Weights of a small image captioner.
Model: 11.9M parameters, 40-pixel images, encoder norm layernorm, encoder depths [3, 3, 8, 3], encoder widths [96, 144, 208, 320], decoder width 320, decoder layers 6, decoder norm layernorm, decoder activation gelu.
Training: soap at rate 0.0027, 8800 steps, batches of 192.
Data: trained on photos of plants and fungi (iNaturalist), 45211 training examples, 37.4 epochs.
Rows from block 6 of the image encoder, named by matrix and row number. Each number is 50 + 15 x the weight over the matrix's rms, rounded and kept within 0 to 99. All counts start at 0.
# convs1: grouped (2 groups) 3x3 conv, stride 2 (encoder.blocks.6.convs.1.weight, 208x104x3x3), inputs within the group 96-103, a 3x3 kernel for each
convs1.8:80 32 22 71 43 42 43 45 43 58 49 68 34 19 43 63 55 49 48 54 16 71 73 58 60 52 47 70 64 62 48 57 53 58 46 46 32 67 71 51 42 52 54 56 56 53 37 63 50 54 55 70 52 35 54 39 30 60 33 43 73 61 45 38 41 90 39 27 57 29 47 35
convs1.9:62 60 28 62 73 34 59 15 30 81 72 56 56 67 30 34 43 30 47 66 80 39 45 83 50 44 53 53 32 27 61 49 42 48 63 63 50 43 62 37 61 75 37 59 44 48 42 56 32 45 36 49 55 46 56 45 62 65 81 58 48 36 35 15 41 40 28 41 54 23 65 39
convs1.10:51 22 33 17 48 01 53 24 45 62 47 55 73 10 54 46 35 60 43 49 56 62 43 34 60 63 64 39 55 59 47 33 44 58 48 42 30 34 46 67 71 41 44 45 64 40 46 40 59 57 47 39 46 66 32 38 21 50 71 31 40 59 42 61 34 16 51 27 45 41 64 65
convs1.11:15 57 42 44 36 25 80 47 60 39 29 56 54 57 48 68 59 51 72 21 26 58 54 39 31 53 34 53 63 53 32 59 46 54 33 40 61 15 17 67 58 49 57 54 59 50 50 54 51 56 63 63 74 61 34 82 58 32 60 85 59 31 16 60 95 66 45 33 99 29 15 55
convs1.12:26 41 63 36 51 43 20 31 54 47 49 67 46 56 43 39 45 50 39 42 56 38 67 39 56 80 29 41 16 49 53 64 18 82 44 41 44 32 45 39 51 38 42 40 65 34 34 42 43 37 73 50 29 59 54 33 19 53 44 00 87 28 43 45 39 94 54 55 22 06 62 70
convs1.13:74 76 48 35 48 27 33 49 51 54 48 35 42 23 62 58 56 56 66 54 54 51 44 15 54 56 39 48 36 39 46 48 32 82 47 52 32 37 62 46 46 67 53 62 60 59 55 52 54 51 45 44 53 44 53 15 40 83 32 55 40 27 36 51 30 44 17 52 54 64 27 26
convs1.14:36 72 71 34 43 41 63 30 33 48 56 47 36 50 44 42 52 88 37 45 67 46 57 36 40 49 63 38 61 40 68 33 59 38 44 44 49 34 48 53 64 48 50 66 41 26 70 63 65 37 43 52 47 53 27 39 42 14 78 34 34 44 65 49 50 77 56 67 23 46 55 36
convs1.15:29 17 62 37 40 54 16 47 48 35 36 41 63 55 60 33 70 99 78 69 40 55 25 71 62 59 70 57 54 53 57 34 49 27 54 61 51 42 44 54 75 38 71 33 53 61 47 63 54 52 37 42 41 29 19 53 39 76 39 69 72 82 75 73 50 41 64 35 86 65 36 69
convs1.16:57 26 60 54 41 44 16 29 60 52 70 71 34 48 57 66 45 54 68 66 47 67 45 11 52 26 40 48 78 66 45 19 84 43 67 73 39 46 38 51 57 61 47 28 61 55 56 21 44 49 26 36 54 59 56 31 69 28 42 40 18 34 55 52 52 49 42 55 41 40 54 50
convs1.17:32 91 52 66 72 69 42 43 40 33 37 65 60 40 54 53 21 46 73 79 49 34 58 25 38 43 36 33 76 70 16 42 90 38 59 32 66 33 54 70 53 36 34 58 37 62 33 33 45 52 65 55 53 57 60 38 50 54 64 22 36 65 62 41 79 44 42 57 74 48 57 53
convs1.18:49 61 47 52 46 38 50 78 49 48 44 30 59 70 72 72 58 31 76 76 50 56 42 54 47 55 42 66 36 41 59 59 49 51 65 89 58 63 29 57 43 64 55 44 57 58 48 43 60 50 47 51 56 62 54 72 75 59 50 54 71 33 80 24 56 21 44 43 80 15 78 50
convs1.19:88 98 69 99 23 87 06 61 35 77 44 50 41 62 89 24 43 45 71 69 69 32 36 49 44 45 61 61 53 41 51 69 51 44 46 41 60 47 71 34 40 53 43 32 59 32 46 43 28 44 38 55 35 39 82 21 46 55 58 27 31 75 86 48 28 83 78 38 45 68 53 44
convs1.20:37 48 74 58 36 73 25 36 73 32 70 57 59 44 51 42 39 52 48 53 56 51 38 53 55 71 62 29 49 35 60 77 43 69 65 59 63 45 41 52 37 54 39 54 52 57 49 25 47 49 30 42 98 34 26 61 65 49 51 38 61 94 67 27 87 61 62 38 52 18 62 67
convs1.21:73 68 72 19 40 60 37 52 56 42 69 37 75 42 89 32 40 83 62 38 38 51 68 58 46 47 40 84 20 64 64 46 18 60 53 54 48 46 59 69 53 48 55 48 42 46 45 35 47 45 44 68 77 46 51 49 37 52 65 28 70 68 49 32 24 40 27 72 40 84 49 99
convs1.22:81 55 30 95 29 46 40 78 64 54 45 73 67 28 20 51 32 35 52 51 35 60 42 49 20 42 44 26 58 60 38 77 48 52 60 49 59 41 34 46 24 58 51 48 46 43 52 53 35 56 53 48 46 54 69 29 44 67 60 60 28 69 44 54 99 56 39 57 54 08 20 32
convs1.23:81 29 61 78 18 59 26 56 28 51 63 43 57 70 80 38 59 28 59 28 18 32 56 43 45 53 44 33 55 25 66 32 56 47 50 68 80 59 39 41 29 49 47 65 41 38 44 42 62 48 47 44 50 66 15 18 54 46 33 60 91 56 47 61 62 26 58 61 73 27 36 68
convs1.24:71 71 76 60 50 71 26 20 00 43 54 82 38 64 57 57 62 22 47 34 96 58 47 63 58 17 39 46 64 50 54 58 49 77 60 27 25 50 58 39 72 47 73 54 65 44 49 34 49 54 31 40 52 91 60 70 80 49 37 62 87 38 02 36 89 34 56 94 66 87 33 54
convs1.25:62 39 50 92 49 54 52 09 26 41 64 31 61 53 55 52 51 82 73 46 63 55 67 53 45 23 27 24 45 43 57 81 41 46 40 34 51 63 32 27 46 62 37 37 42 51 64 45 50 56 54 26 38 39 53 48 34 63 64 33 42 51 13 53 34 54 45 50 30 41 49 60
convs1.26:31 47 60 90 38 27 74 86 74 62 59 55 34 67 62 57 13 36 38 58 75 46 47 68 35 20 59 36 48 19 46 49 21 71 53 56 62 53 52 56 49 73 17 38 36 65 72 47 48 48 44 31 38 63 47 46 08 41 35 29 99 70 67 60 61 99 53 41 34 59 32 47
convs1.27:48 51 85 72 39 46 53 56 43 46 87 32 49 34 51 13 36 25 53 51 43 68 40 57 67 36 46 63 67 44 49 59 73 38 35 44 50 55 52 52 45 72 73 44 58 45 40 39 59 52 57 57 57 47 60 60 50 60 68 41 34 24 59 41 48 42 36 38 75 51 74 32
convs1.28:32 80 66 35 00 65 79 65 76 14 61 69 60 50 56 31 28 42 50 58 43 43 23 33 39 58 68 66 40 60 31 73 34 59 31 35 38 61 36 48 34 83 47 40 62 57 52 39 48 42 56 48 41 74 59 41 59 36 47 41 36 45 32 66 52 45 37 57 37 47 40 43
convs1.29:54 55 72 33 63 76 65 87 40 81 58 42 74 42 55 50 00 39 60 49 65 60 61 40 40 34 58 61 75 47 51 54 32 54 13 51 50 52 37 48 63 51 46 41 31 56 50 39 39 55 37 53 35 39 70 56 45 35 36 68 36 55 52 68 33 24 19 64 55 42 57 39
convs1.30:29 49 58 53 85 59 49 60 39 84 61 35 71 50 46 14 35 60 46 53 75 49 29 75 50 21 66 47 41 48 78 16 38 62 68 48 59 49 66 31 46 40 58 62 47 21 47 58 58 39 50 26 50 46 66 61 38 55 19 63 45 72 17 55 21 26 97 49 44 97 87 45
convs1.31:27 49 44 65 25 52 77 80 54 64 60 14 43 64 18 48 97 63 49 71 29 64 22 76 63 30 40 58 39 59 34 41 47 73 75 55 41 48 38 71 38 70 63 46 50 43 39 49 55 53 65 73 54 14 42 70 49 74 45 00 38 86 53 35 41 59 91 43 36 93 88 48
convs1.32:25 42 60 27 63 47 17 37 47 47 62 66 52 16 39 62 38 87 39 25 68 51 36 79 77 61 49 55 37 23 65 67 46 39 58 60 58 38 43 60 53 40 44 59 60 52 48 46 41 69 39 73 35 52 68 33 51 52 41 44 49 63 46 61 32 29 68 54 49 32 64 53
convs1.33:54 63 54 48 75 43 53 63 38 49 30 51 64 44 39 48 72 45 32 52 57 62 48 25 61 49 34 49 16 48 41 40 64 55 54 40 54 74 57 29 52 58 56 09 42 68 45 47 54 38 63 32 39 54 48 60 37 60 49 78 56 71 78 37 35 22 46 13 55 40 73 66
convs1.34:47 48 43 84 44 08 25 41 42 39 70 55 39 55 50 66 42 69 39 49 44 51 67 35 29 27 18 49 54 55 42 56 70 55 50 48 42 48 62 42 48 51 50 60 40 52 44 51 52 45 68 34 48 62 62 56 62 40 68 60 44 64 27 46 44 43 53 60 71 56 34 54
convs1.35:36 08 65 70 39 49 68 68 36 39 30 28 23 44 47 76 82 29 64 54 40 55 54 46 39 37 45 40 85 75 33 51 55 34 16 56 26 43 52 61 31 69 40 65 52 36 67 68 48 59 74 50 29 41 60 49 07 70 49 75 35 46 36 53 47 31 79 43 99 61 30 52
convs1.36:81 66 20 45 76 79 65 54 33 37 32 24 60 62 40 56 56 57 61 65 27 43 48 76 71 78 69 62 40 37 60 44 41 56 46 43 67 53 68 48 54 42 47 65 62 56 52 58 55 38 54 42 54 65 58 39 20 50 55 32 44 36 71 57 56 48 54 80 44 60 30 61
convs1.37:08 43 69 35 68 23 57 64 37 80 38 42 58 73 43 71 37 39 52 83 48 56 39 51 47 52 56 41 43 57 50 62 37 46 24 58 62 52 60 37 49 62 72 57 38 44 31 43 33 47 45 37 35 39 43 33 32 49 53 55 89 48 65 38 36 62 54 54 48 76 19 45
convs1.38:72 31 56 55 18 64 32 49 68 55 44 82 72 48 71 67 68 57 36 38 34 32 24 43 63 79 37 32 52 42 47 57 52 58 29 44 35 58 56 38 66 55 11 24 40 51 52 41 39 53 50 50 45 49 50 66 17 19 74 53 31 42 72 72 23 63 43 33 69 31 43 46
convs1.39:63 39 53 14 56 45 45 64 19 36 33 53 38 69 05 53 60 35 51 50 59 57 59 40 20 46 50 49 53 31 49 40 52 62 30 36 50 81 58 57 35 59 45 53 59 40 59 60 51 51 45 56 44 58 51 49 59 41 37 31 47 09 37 35 37 61 61 85 14 22 62 60
convs1.40:80 55 51 72 70 57 83 76 99 43 56 47 44 61 90 50 61 43 51 39 30 71 75 66 47 57 54 42 58 29 74 53 51 39 36 18 52 60 60 52 54 72 53 37 58 46 38 61 62 64 43 56 33 40 46 56 30 58 50 68 46 58 35 33 54 68 18 12 86 31 45 52
convs1.41:29 69 37 60 63 52 38 30 52 65 25 31 41 43 39 47 85 44 23 27 43 38 54 61 27 09 49 58 30 39 46 59 73 55 48 57 54 63 60 56 39 48 45 50 53 45 55 48 62 52 54 58 46 36 59 47 43 37 66 46 24 60 42 49 27 62 33 42 50 35 54 44
convs1.42:44 75 44 65 68 48 40 48 69 44 24 41 68 48 37 46 49 22 54 46 35 48 58 44 35 57 50 32 53 61 42 51 91 27 55 40 62 32 58 65 60 61 47 37 37 28 46 51 54 48 69 48 39 63 44 44 32 44 32 89 42 58 57 42 46 68 59 46 36 86 53 22
convs1.43:41 69 26 85 23 21 79 18 19 40 60 39 46 66 65 33 39 48 16 70 52 39 58 58 54 47 54 36 60 59 22 58 68 64 48 48 61 65 62 35 46 67 48 52 46 31 53 61 46 54 58 48 59 53 64 45 56 50 33 45 15 48 48 27 60 34 33 52 63 71 49 47
convs1.44:37 39 04 70 63 48 45 69 54 66 26 26 41 45 84 00 74 99 46 83 64 34 32 41 38 48 21 35 44 51 69 49 76 49 47 47 62 72 62 42 55 48 64 49 42 25 47 65 65 47 65 37 46 75 61 75 67 41 33 46 59 12 57 80 88 41 33 43 54 52 56 43
convs1.45:42 23 40 38 22 46 67 55 64 44 42 30 60 49 24 39 48 33 60 47 34 72 27 39 52 53 66 74 29 48 18 64 62 47 40 30 43 85 68 58 41 62 44 32 47 42 56 36 30 26 67 55 68 67 54 53 20 37 74 52 68 24 82 61 55 81 32 50 43 54 21 39
convs1.46:24 60 63 42 44 49 76 45 53 45 62 50 21 63 25 06 73 50 66 59 25 56 20 99 70 43 60 74 36 51 74 57 51 67 43 34 35 38 51 38 72 43 56 18 27 49 43 63 59 38 43 38 53 56 59 32 60 60 48 48 37 69 44 51 43 40 94 35 11 77 65 43
convs1.47:87 99 51 76 00 08 39 18 28 34 31 44 68 43 29 61 45 46 67 42 63 34 36 48 30 62 40 55 67 47 43 65 51 45 54 32 48 62 66 43 62 48 37 51 75 54 39 46 58 38 42 72 70 46 87 89 45 51 96 67 01 36 37 75 51 25 38 52 76 74 77 34
convs1.48:47 51 37 49 68 63 78 33 40 57 24 32 57 41 35 54 56 51 46 43 53 57 36 57 71 62 36 44 68 95 17 68 44 36 39 50 64 22 27 50 46 54 56 77 60 49 38 51 52 37 53 51 68 73 34 56 52 28 75 65 74 49 13 00 56 27 39 63 65 38 61 77
convs1.49:55 35 57 31 34 33 38 55 54 41 51 08 67 47 50 80 71 78 32 62 38 43 37 32 40 39 44 43 34 59 71 37 29 58 69 67 36 66 65 26 52 83 52 43 50 56 64 41 42 45 60 26 41 63 67 48 56 53 78 61 29 41 37 41 18 42 45 63 37 64 56 40
convs1.50:13 34 92 16 00 64 17 94 82 39 38 51 53 35 40 70 53 30 38 53 04 39 58 15 86 65 71 54 60 62 79 36 41 37 45 47 56 43 44 41 55 57 60 66 83 53 55 42 45 52 27 61 56 42 67 52 75 49 51 81 62 69 32 55 21 12 47 33 63 25 68 80
convs1.51:64 59 18 51 49 65 25 29 47 69 58 85 60 26 68 32 20 58 44 67 55 40 56 60 42 50 71 30 80 58 54 24 70 66 68 37 47 34 73 47 50 47 28 63 75 53 69 77 41 45 63 72 56 61 37 00 49 48 58 46 60 47 24 57 35 78 42 59 89 58 38 32
convs1.52:52 47 56 31 72 62 61 54 43 71 58 26 58 66 09 67 49 14 58 49 28 30 46 37 54 38 32 43 59 72 70 39 74 45 50 25 60 34 33 44 53 31 33 50 58 60 36 36 53 48 39 42 60 52 29 29 44 61 59 34 27 52 31 80 80 73 57 35 46 57 50 40
convs1.53:59 53 55 39 48 65 28 50 40 71 54 57 71 29 60 76 64 65 28 40 36 63 66 53 45 40 47 67 33 26 55 29 37 72 50 66 49 47 55 27 63 41 53 49 46 40 32 52 50 61 34 50 54 45 77 42 34 40 47 66 52 87 58 55 48 63 07 51 67 82 57 62
convs1.54:67 32 41 50 70 66 48 36 46 56 57 23 25 66 59 84 62 35 60 39 43 48 55 54 45 53 54 62 40 40 61 44 51 24 49 85 53 33 74 32 70 35 58 55 50 45 48 35 50 45 41 68 66 50 56 40 41 49 12 33 43 93 99 57 51 69 23 54 53 28 54 60
convs1.55:20 27 57 69 59 29 33 30 53 56 52 59 53 53 56 43 56 84 44 52 53 54 55 47 51 49 50 52 35 43 34 26 57 65 72 53 48 56 56 49 62 20 42 28 37 47 44 56 61 43 50 53 41 45 38 50 42 47 76 54 49 20 54 45 57 23 43 29 89 71 62 51
convs1.56:41 05 04 81 06 00 72 99 99 40 50 56 33 66 63 53 34 33 33 27 49 15 49 48 45 58 84 66 36 49 51 42 76 44 40 28 33 57 09 17 51 54 42 41 81 41 43 47 46 49 50 60 53 50 33 47 33 50 36 35 48 70 54 84 38 45 16 70 35 38 32 50
convs1.57:32 53 32 50 69 65 19 54 28 52 70 79 29 57 48 46 24 35 49 28 50 48 67 30 56 61 56 77 45 59 65 49 17 15 44 47 36 33 52 50 59 42 47 38 40 46 65 48 39 46 55 57 49 51 42 18 22 44 47 29 26 31 71 48 51 51 70 56 45 41 30 42
convs1.58:59 50 50 64 72 24 82 30 28 21 35 45 33 58 54 57 32 48 56 66 53 63 30 72 33 64 60 46 43 57 57 58 45 29 68 18 50 42 12 53 62 48 48 40 32 50 63 83 51 47 56 39 48 46 37 70 48 43 42 68 39 54 21 26 60 49 62 28 41 09 42 21
convs1.59:51 39 67 31 38 20 55 52 38 85 68 40 99 11 14 78 67 27 43 44 37 57 54 72 14 37 43 50 47 47 72 46 12 74 79 26 46 52 57 32 66 76 46 79 62 41 63 55 60 33 51 57 61 46 45 38 46 34 80 62 51 79 67 69 53 90 19 52 39 51 30 23
convs1.60:51 25 34 52 42 55 41 35 62 58 45 35 37 73 40 59 44 36 16 23 74 68 40 46 82 47 52 62 60 47 56 52 39 56 25 44 25 38 58 69 38 39 66 61 62 38 59 63 50 36 68 52 75 43 41 33 52 50 80 52 41 31 66 40 49 39 44 22 38 45 62 68
convs1.61:60 51 38 60 51 33 70 46 36 47 50 40 32 59 48 60 43 40 44 52 63 75 64 54 90 57 19 59 43 53 64 62 70 50 53 63 61 52 37 34 54 29 51 44 41 66 55 44 60 45 35 45 51 58 58 41 32 39 51 50 16 51 35 53 75 84 60 29 58 39 58 48
convs1.62:39 46 42 42 72 24 29 45 64 34 53 30 54 65 38 64 34 69 68 47 57 73 74 45 64 70 34 46 45 61 63 70 28 52 30 72 51 33 64 72 28 68 69 74 79 52 58 62 54 43 45 42 67 50 41 41 71 54 65 54 47 38 60 67 40 44 56 32 46 66 14 53
convs1.63:44 27 68 69 52 50 73 64 33 54 49 61 39 51 41 40 54 36 71 52 78 59 50 65 40 63 75 54 44 39 44 74 58 60 58 62 52 57 48 53 46 38 48 52 43 50 43 62 43 60 58 53 40 56 66 43 09 40 74 67 56 61 30 13 69 68 78 25 32 58 58 57
convs1.64:52 37 40 46 57 37 37 58 45 82 38 02 67 52 83 31 56 93 66 21 63 46 70 48 17 31 75 43 58 34 41 52 31 43 26 50 69 54 84 40 45 92 46 49 50 50 47 39 38 35 44 51 41 54 49 61 99 62 60 41 46 34 39 33 41 54 80 47 89 44 67 62
convs1.65:65 79 33 73 52 35 36 33 18 43 58 00 63 62 26 67 66 45 41 38 67 54 40 38 69 37 32 37 57 68 33 28 59 60 50 48 56 48 63 60 47 51 53 56 63 59 45 32 44 63 59 36 40 48 63 56 53 46 47 37 64 35 64 38 39 75 75 44 42 65 55 39
convs1.66:44 51 42 47 48 51 45 50 23 57 43 55 19 49 61 28 29 80 34 55 42 56 37 79 57 44 32 63 56 49 45 47 31 47 84 55 43 54 73 45 48 39 63 36 57 37 65 66 43 50 67 44 59 51 68 89 18 14 64 36 67 62 40 51 35 61 30 54 57 72 58 46
convs1.67:36 75 27 62 45 54 49 18 21 67 73 41 11 44 50 64 99 73 51 67 64 38 52 39 49 69 63 60 65 57 66 51 74 19 46 53 44 37 62 34 61 50 50 67 45 57 45 72 53 30 48 55 59 45 57 50 46 70 43 88 47 62 52 48 50 13 44 56 85 39 65 75
convs1.68:40 35 52 27 66 65 70 57 43 70 58 33 53 38 49 45 73 53 48 54 76 40 38 67 55 60 54 54 52 54 25 64 62 47 51 41 67 60 40 60 72 37 30 38 56 45 63 46 66 55 54 44 56 50 71 47 68 47 46 68 30 50 34 40 68 42 54 00 89 59 86 83
convs1.69:37 78 61 24 14 45 57 21 66 33 43 50 80 81 20 45 59 45 53 44 30 68 72 32 45 59 31 64 59 49 35 54 61 49 53 50 55 65 45 64 67 33 58 44 49 55 42 34 54 32 40 41 65 33 55 46 77 70 33 35 38 72 61 17 34 51 91 57 08 86 65 50
convs1.70:33 66 57 84 43 43 67 56 33 66 72 83 53 35 59 72 69 59 50 31 57 74 70 44 58 41 43 66 65 55 35 38 84 47 28 64 61 42 41 75 27 46 31 37 41 67 30 57 72 47 30 54 43 50 35 27 39 42 67 45 47 45 23 56 24 46 85 45 82 65 31 50
convs1.71:55 49 49 47 71 33 51 44 14 37 53 67 41 70 54 68 56 12 55 51 49 24 28 37 45 59 57 57 58 74 44 59 38 21 36 33 31 29 57 42 17 35 67 54 61 49 45 20 39 44 33 68 42 30 54 55 12 38 70 19 30 69 17 39 36 58 68 35 49 49 41 87
convs1.72:40 34 69 52 34 86 81 66 72 50 63 34 49 59 54 12 65 66 54 69 64 33 44 79 21 22 96 80 63 38 49 73 47 46 47 52 47 78 97 42 19 75 48 26 51 63 32 57 40 67 53 39 48 56 68 60 34 84 39 80 34 37 46 32 50 28 79 77 30 37 96 56
convs1.73:46 57 36 46 60 67 73 41 55 69 70 31 29 22 58 45 38 99 24 50 46 43 50 49 69 29 55 60 42 33 38 51 50 65 63 61 77 59 60 35 57 42 48 53 61 56 74 67 48 42 61 48 45 46 55 83 33 46 48 64 49 39 71 53 59 07 87 71 01 64 63 53
convs1.74:30 40 66 88 55 70 38 53 25 22 65 52 44 45 72 41 44 60 32 67 46 57 41 34 63 52 42 52 36 30 36 40 47 51 66 80 25 74 57 74 24 47 40 42 32 45 38 72 61 53 46 87 48 52 55 85 37 45 12 98 48 60 33 29 13 00 38 52 65 99 99 69
convs1.75:62 48 71 74 63 57 48 51 64 73 62 61 69 47 46 75 89 72 34 28 65 24 59 49 60 51 32 20 45 56 33 24 28 65 49 66 44 66 54 43 53 58 50 29 45 29 62 54 50 33 75 47 45 68 53 54 40 26 49 37 79 32 52 30 53 33 59 74 56 38 55 59
convs1.76:64 51 31 59 87 59 42 62 53 51 58 65 61 56 55 58 39 68 44 08 56 54 33 59 63 63 09 71 34 43 37 36 41 29 58 22 35 60 41 42 39 69 51 44 61 57 52 40 49 60 46 33 51 55 61 35 43 43 49 69 43 15 57 55 57 10 52 40 34 45 46 70
convs1.77:60 40 35 61 15 99 32 19 99 40 46 53 33 55 12 51 45 63 52 47 39 86 77 40 70 34 29 46 55 72 65 57 16 35 56 44 50 42 43 39 38 58 56 55 46 58 38 44 42 59 53 60 68 41 91 65 57 53 41 79 39 57 81 57 69 55 42 33 43 26 59 36
convs1.78:84 66 42 43 83 41 25 06 03 47 77 48 18 39 69 00 68 78 57 46 47 46 37 51 35 36 41 50 56 73 63 27 50 68 65 53 57 30 47 53 67 33 54 47 38 67 40 35 44 36 45 57 51 49 33 62 47 40 57 44 37 39 47 65 41 40 43 49 38 68 69 71
convs1.79:58 38 68 39 54 53 37 36 63 59 41 87 13 44 63 77 47 58 68 53 45 29 63 51 37 45 47 44 45 49 84 47 55 53 58 78 63 50 76 32 63 56 44 55 23 27 67 66 46 33 49 46 65 67 80 49 58 35 61 86 48 52 54 45 50 59 64 54 80 50 69 59
convs1.80:51 57 58 70 46 66 72 58 69 57 44 57 59 60 65 54 58 33 47 36 49 67 61 52 49 23 38 49 65 33 43 64 17 65 58 34 62 46 45 53 55 41 74 64 50 52 40 40 54 42 46 56 66 41 36 36 19 70 74 52 27 70 35 65 58 13 70 41 70 73 40 54
convs1.81:39 28 39 26 71 24 35 34 44 35 57 83 15 65 57 62 71 43 68 64 54 41 59 42 24 47 50 55 59 38 59 48 43 30 55 49 33 33 37 68 68 56 63 44 57 47 71 42 73 57 50 65 34 58 50 52 19 62 87 34 60 60 06 49 51 28 18 50 40 45 44 46
convs1.82:70 61 44 62 59 36 53 46 57 43 78 88 48 51 40 62 27 00 71 36 40 56 67 35 30 41 50 27 29 31 55 07 75 69 84 69 42 42 62 48 51 41 48 57 76 78 49 47 58 43 54 29 48 54 22 41 50 55 75 27 65 46 59 43 36 78 65 64 30 30 48 44
convs1.83:50 11 33 00 39 36 64 40 47 38 83 83 21 62 58 10 35 66 38 66 25 38 26 39 59 44 43 50 59 46 59 57 42 48 40 63 59 55 45 53 44 35 41 63 57 52 65 50 53 40 44 37 57 50 78 55 70 66 71 51 71 65 37 58 48 73 86 50 62 32 57 39
convs1.84:71 36 97 34 48 84 34 26 60 34 43 62 59 60 53 60 29 47 56 38 47 47 44 46 36 57 44 63 54 30 60 64 35 59 24 59 66 24 41 61 54 33 54 47 50 76 53 54 45 45 41 51 38 63 35 52 46 69 30 34 53 52 08 45 83 52 76 34 64 38 48 42
convs1.85:60 56 58 68 47 68 18 94 58 57 65 28 40 52 86 49 56 65 49 37 72 52 50 35 47 81 58 32 46 44 74 65 42 24 18 58 57 39 63 41 72 48 72 50 50 42 31 53 70 46 37 66 74 51 32 44 10 34 60 32 34 77 80 53 53 23 42 56 40 38 26 36
convs1.86:58 15 72 69 67 45 51 36 39 45 46 45 48 60 50 28 47 69 63 50 61 57 19 73 52 59 70 74 62 46 49 38 38 65 34 19 63 46 44 40 45 51 50 64 67 35 57 45 51 35 56 69 48 59 37 83 41 36 49 93 62 79 68 78 50 56 68 52 34 54 46 39
convs1.87:23 48 52 31 40 44 64 54 33 57 40 85 60 39 99 56 36 26 15 21 66 44 47 56 52 67 69 59 40 12 77 37 56 43 38 84 47 58 47 47 56 42 58 61 44 60 60 58 38 36 50 48 32 48 10 45 36 76 41 73 74 72 65 43 43 22 65 45 33 45 44 56
convs1.88:03 59 71 47 50 72 50 27 45 46 59 22 56 45 26 68 38 32 38 54 23 52 60 40 57 34 36 63 35 78 17 32 55 44 30 25 31 58 48 80 45 47 74 58 58 69 46 76 52 40 48 32 52 36 31 50 60 38 42 94 78 20 19 70 29 34 40 59 39 64 28 39
convs1.89:69 48 40 49 41 59 55 40 85 51 21 31 45 51 47 51 35 20 38 27 74 41 56 56 86 53 74 42 67 43 57 66 53 61 49 24 35 55 55 53 37 53 41 85 66 63 51 47 71 48 40 57 36 48 76 40 81 30 53 90 77 56 24 45 48 62 31 53 56 80 26 68
convs1.90:38 41 96 00 77 66 27 85 43 22 50 67 49 65 67 93 37 06 43 61 82 52 42 00 41 68 52 57 73 38 49 58 42 37 44 59 57 56 36 46 27 52 36 74 54 63 31 47 47 48 59 53 45 75 68 34 37 37 48 99 27 27 99 59 83 99 39 65 53 25 22 43
convs1.91:34 45 69 64 42 43 45 31 55 79 49 66 70 47 42 55 60 38 59 32 40 25 53 69 45 32 60 40 66 82 49 40 59 48 55 40 55 59 56 48 49 62 36 67 48 52 49 51 68 57 54 44 44 43 37 66 80 32 17 59 69 79 74 54 43 60 57 51 63 39 46 29
convs1.92:38 58 37 42 32 66 52 51 39 59 61 35 50 68 40 43 54 55 52 21 31 52 41 70 28 86 82 49 57 37 49 40 48 48 41 66 34 59 67 59 61 34 47 55 22 51 43 65 72 21 65 46 62 57 58 55 52 60 56 61 41 45 74 56 37 26 58 70 37 71 57 50
convs1.93:20 46 59 64 23 29 63 43 03 25 70 77 44 44 37 42 37 44 52 72 35 38 64 76 30 60 51 70 61 48 56 63 34 09 62 36 61 38 48 44 51 50 61 48 55 77 55 41 68 49 40 64 53 57 50 40 46 42 62 25 26 53 40 56 44 32 37 45 34 69 58 23
convs1.94:62 68 75 41 58 32 59 68 42 76 59 66 69 56 41 24 52 55 30 57 44 69 41 52 56 71 71 31 34 50 46 39 71 59 61 48 49 67 63 46 35 56 48 50 22 42 29 56 57 53 60 67 57 60 19 41 50 55 59 57 58 50 38 03 46 43 30 67 75 48 51 52
convs1.95:51 69 26 53 58 16 17 92 40 62 58 58 36 79 20 37 95 22 64 42 34 43 41 45 64 44 79 64 15 40 44 39 53 42 49 41 41 75 61 40 39 69 62 58 65 69 46 38 38 29 60 69 47 52 54 49 88 44 09 55 56 51 64 47 23 99 19 10 79 62 34 33
convs1.96:67 54 50 33 51 37 48 48 33 94 68 88 46 00 79 49 34 48 38 16 23 66 67 28 16 63 80 68 43 53 38 44 37 29 28 56 32 26 40 59 65 44 65 54 37 44 51 40 39 35 59 49 54 59 53 31 48 59 55 18 53 38 48 48 61 14 20 55 87 44 69 35
convs1.97:55 62 45 18 48 64 45 43 41 57 42 40 83 36 77 47 82 57 62 49 59 54 35 36 50 44 34 92 84 43 49 49 23 43 36 38 34 31 54 65 59 69 31 26 59 68 68 32 63 58 60 43 41 49 69 95 83 90 09 43 49 21 16 43 64 66 38 69 66 62 46 41
convs1.98:22 10 41 43 61 41 46 28 23 43 61 40 00 50 31 62 28 56 80 90 60 71 26 71 24 61 41 74 41 33 71 51 47 64 44 73 47 46 44 48 47 39 68 71 77 59 48 43 48 60 87 61 45 47 80 26 30 46 50 33 63 62 56 55 42 22 42 62 37 40 51 19
convs1.99:63 94 73 25 61 44 66 03 72 43 71 47 63 50 63 50 12 28 51 32 42 41 57 26 73 80 75 22 28 57 53 52 61 58 59 63 58 61 39 72 49 52 56 59 50 25 51 53 56 61 62 47 63 32 42 75 70 57 60 57 66 23 45 87 39 41 51 48 50 57 46 42
convs1.100:44 76 77 99 51 50 72 28 32 43 40 48 53 70 60 30 42 12 62 37 51 64 41 23 57 66 53 57 63 42 30 39 66 44 69 66 44 44 53 78 30 54 49 43 79 69 61 44 27 56 62 64 62 40 59 64 73 70 25 57 18 50 43 55 44 85 90 29 58 15 70 51
convs1.101:61 59 65 96 46 73 25 26 44 53 29 23 44 79 39 30 29 38 45 41 61 66 54 89 53 53 42 37 65 87 73 51 41 21 17 48 41 61 43 76 48 26 60 50 59 61 46 42 25 48 48 60 52 57 39 75 66 65 52 42 60 18 39 32 45 49 39 47 44 62 48 66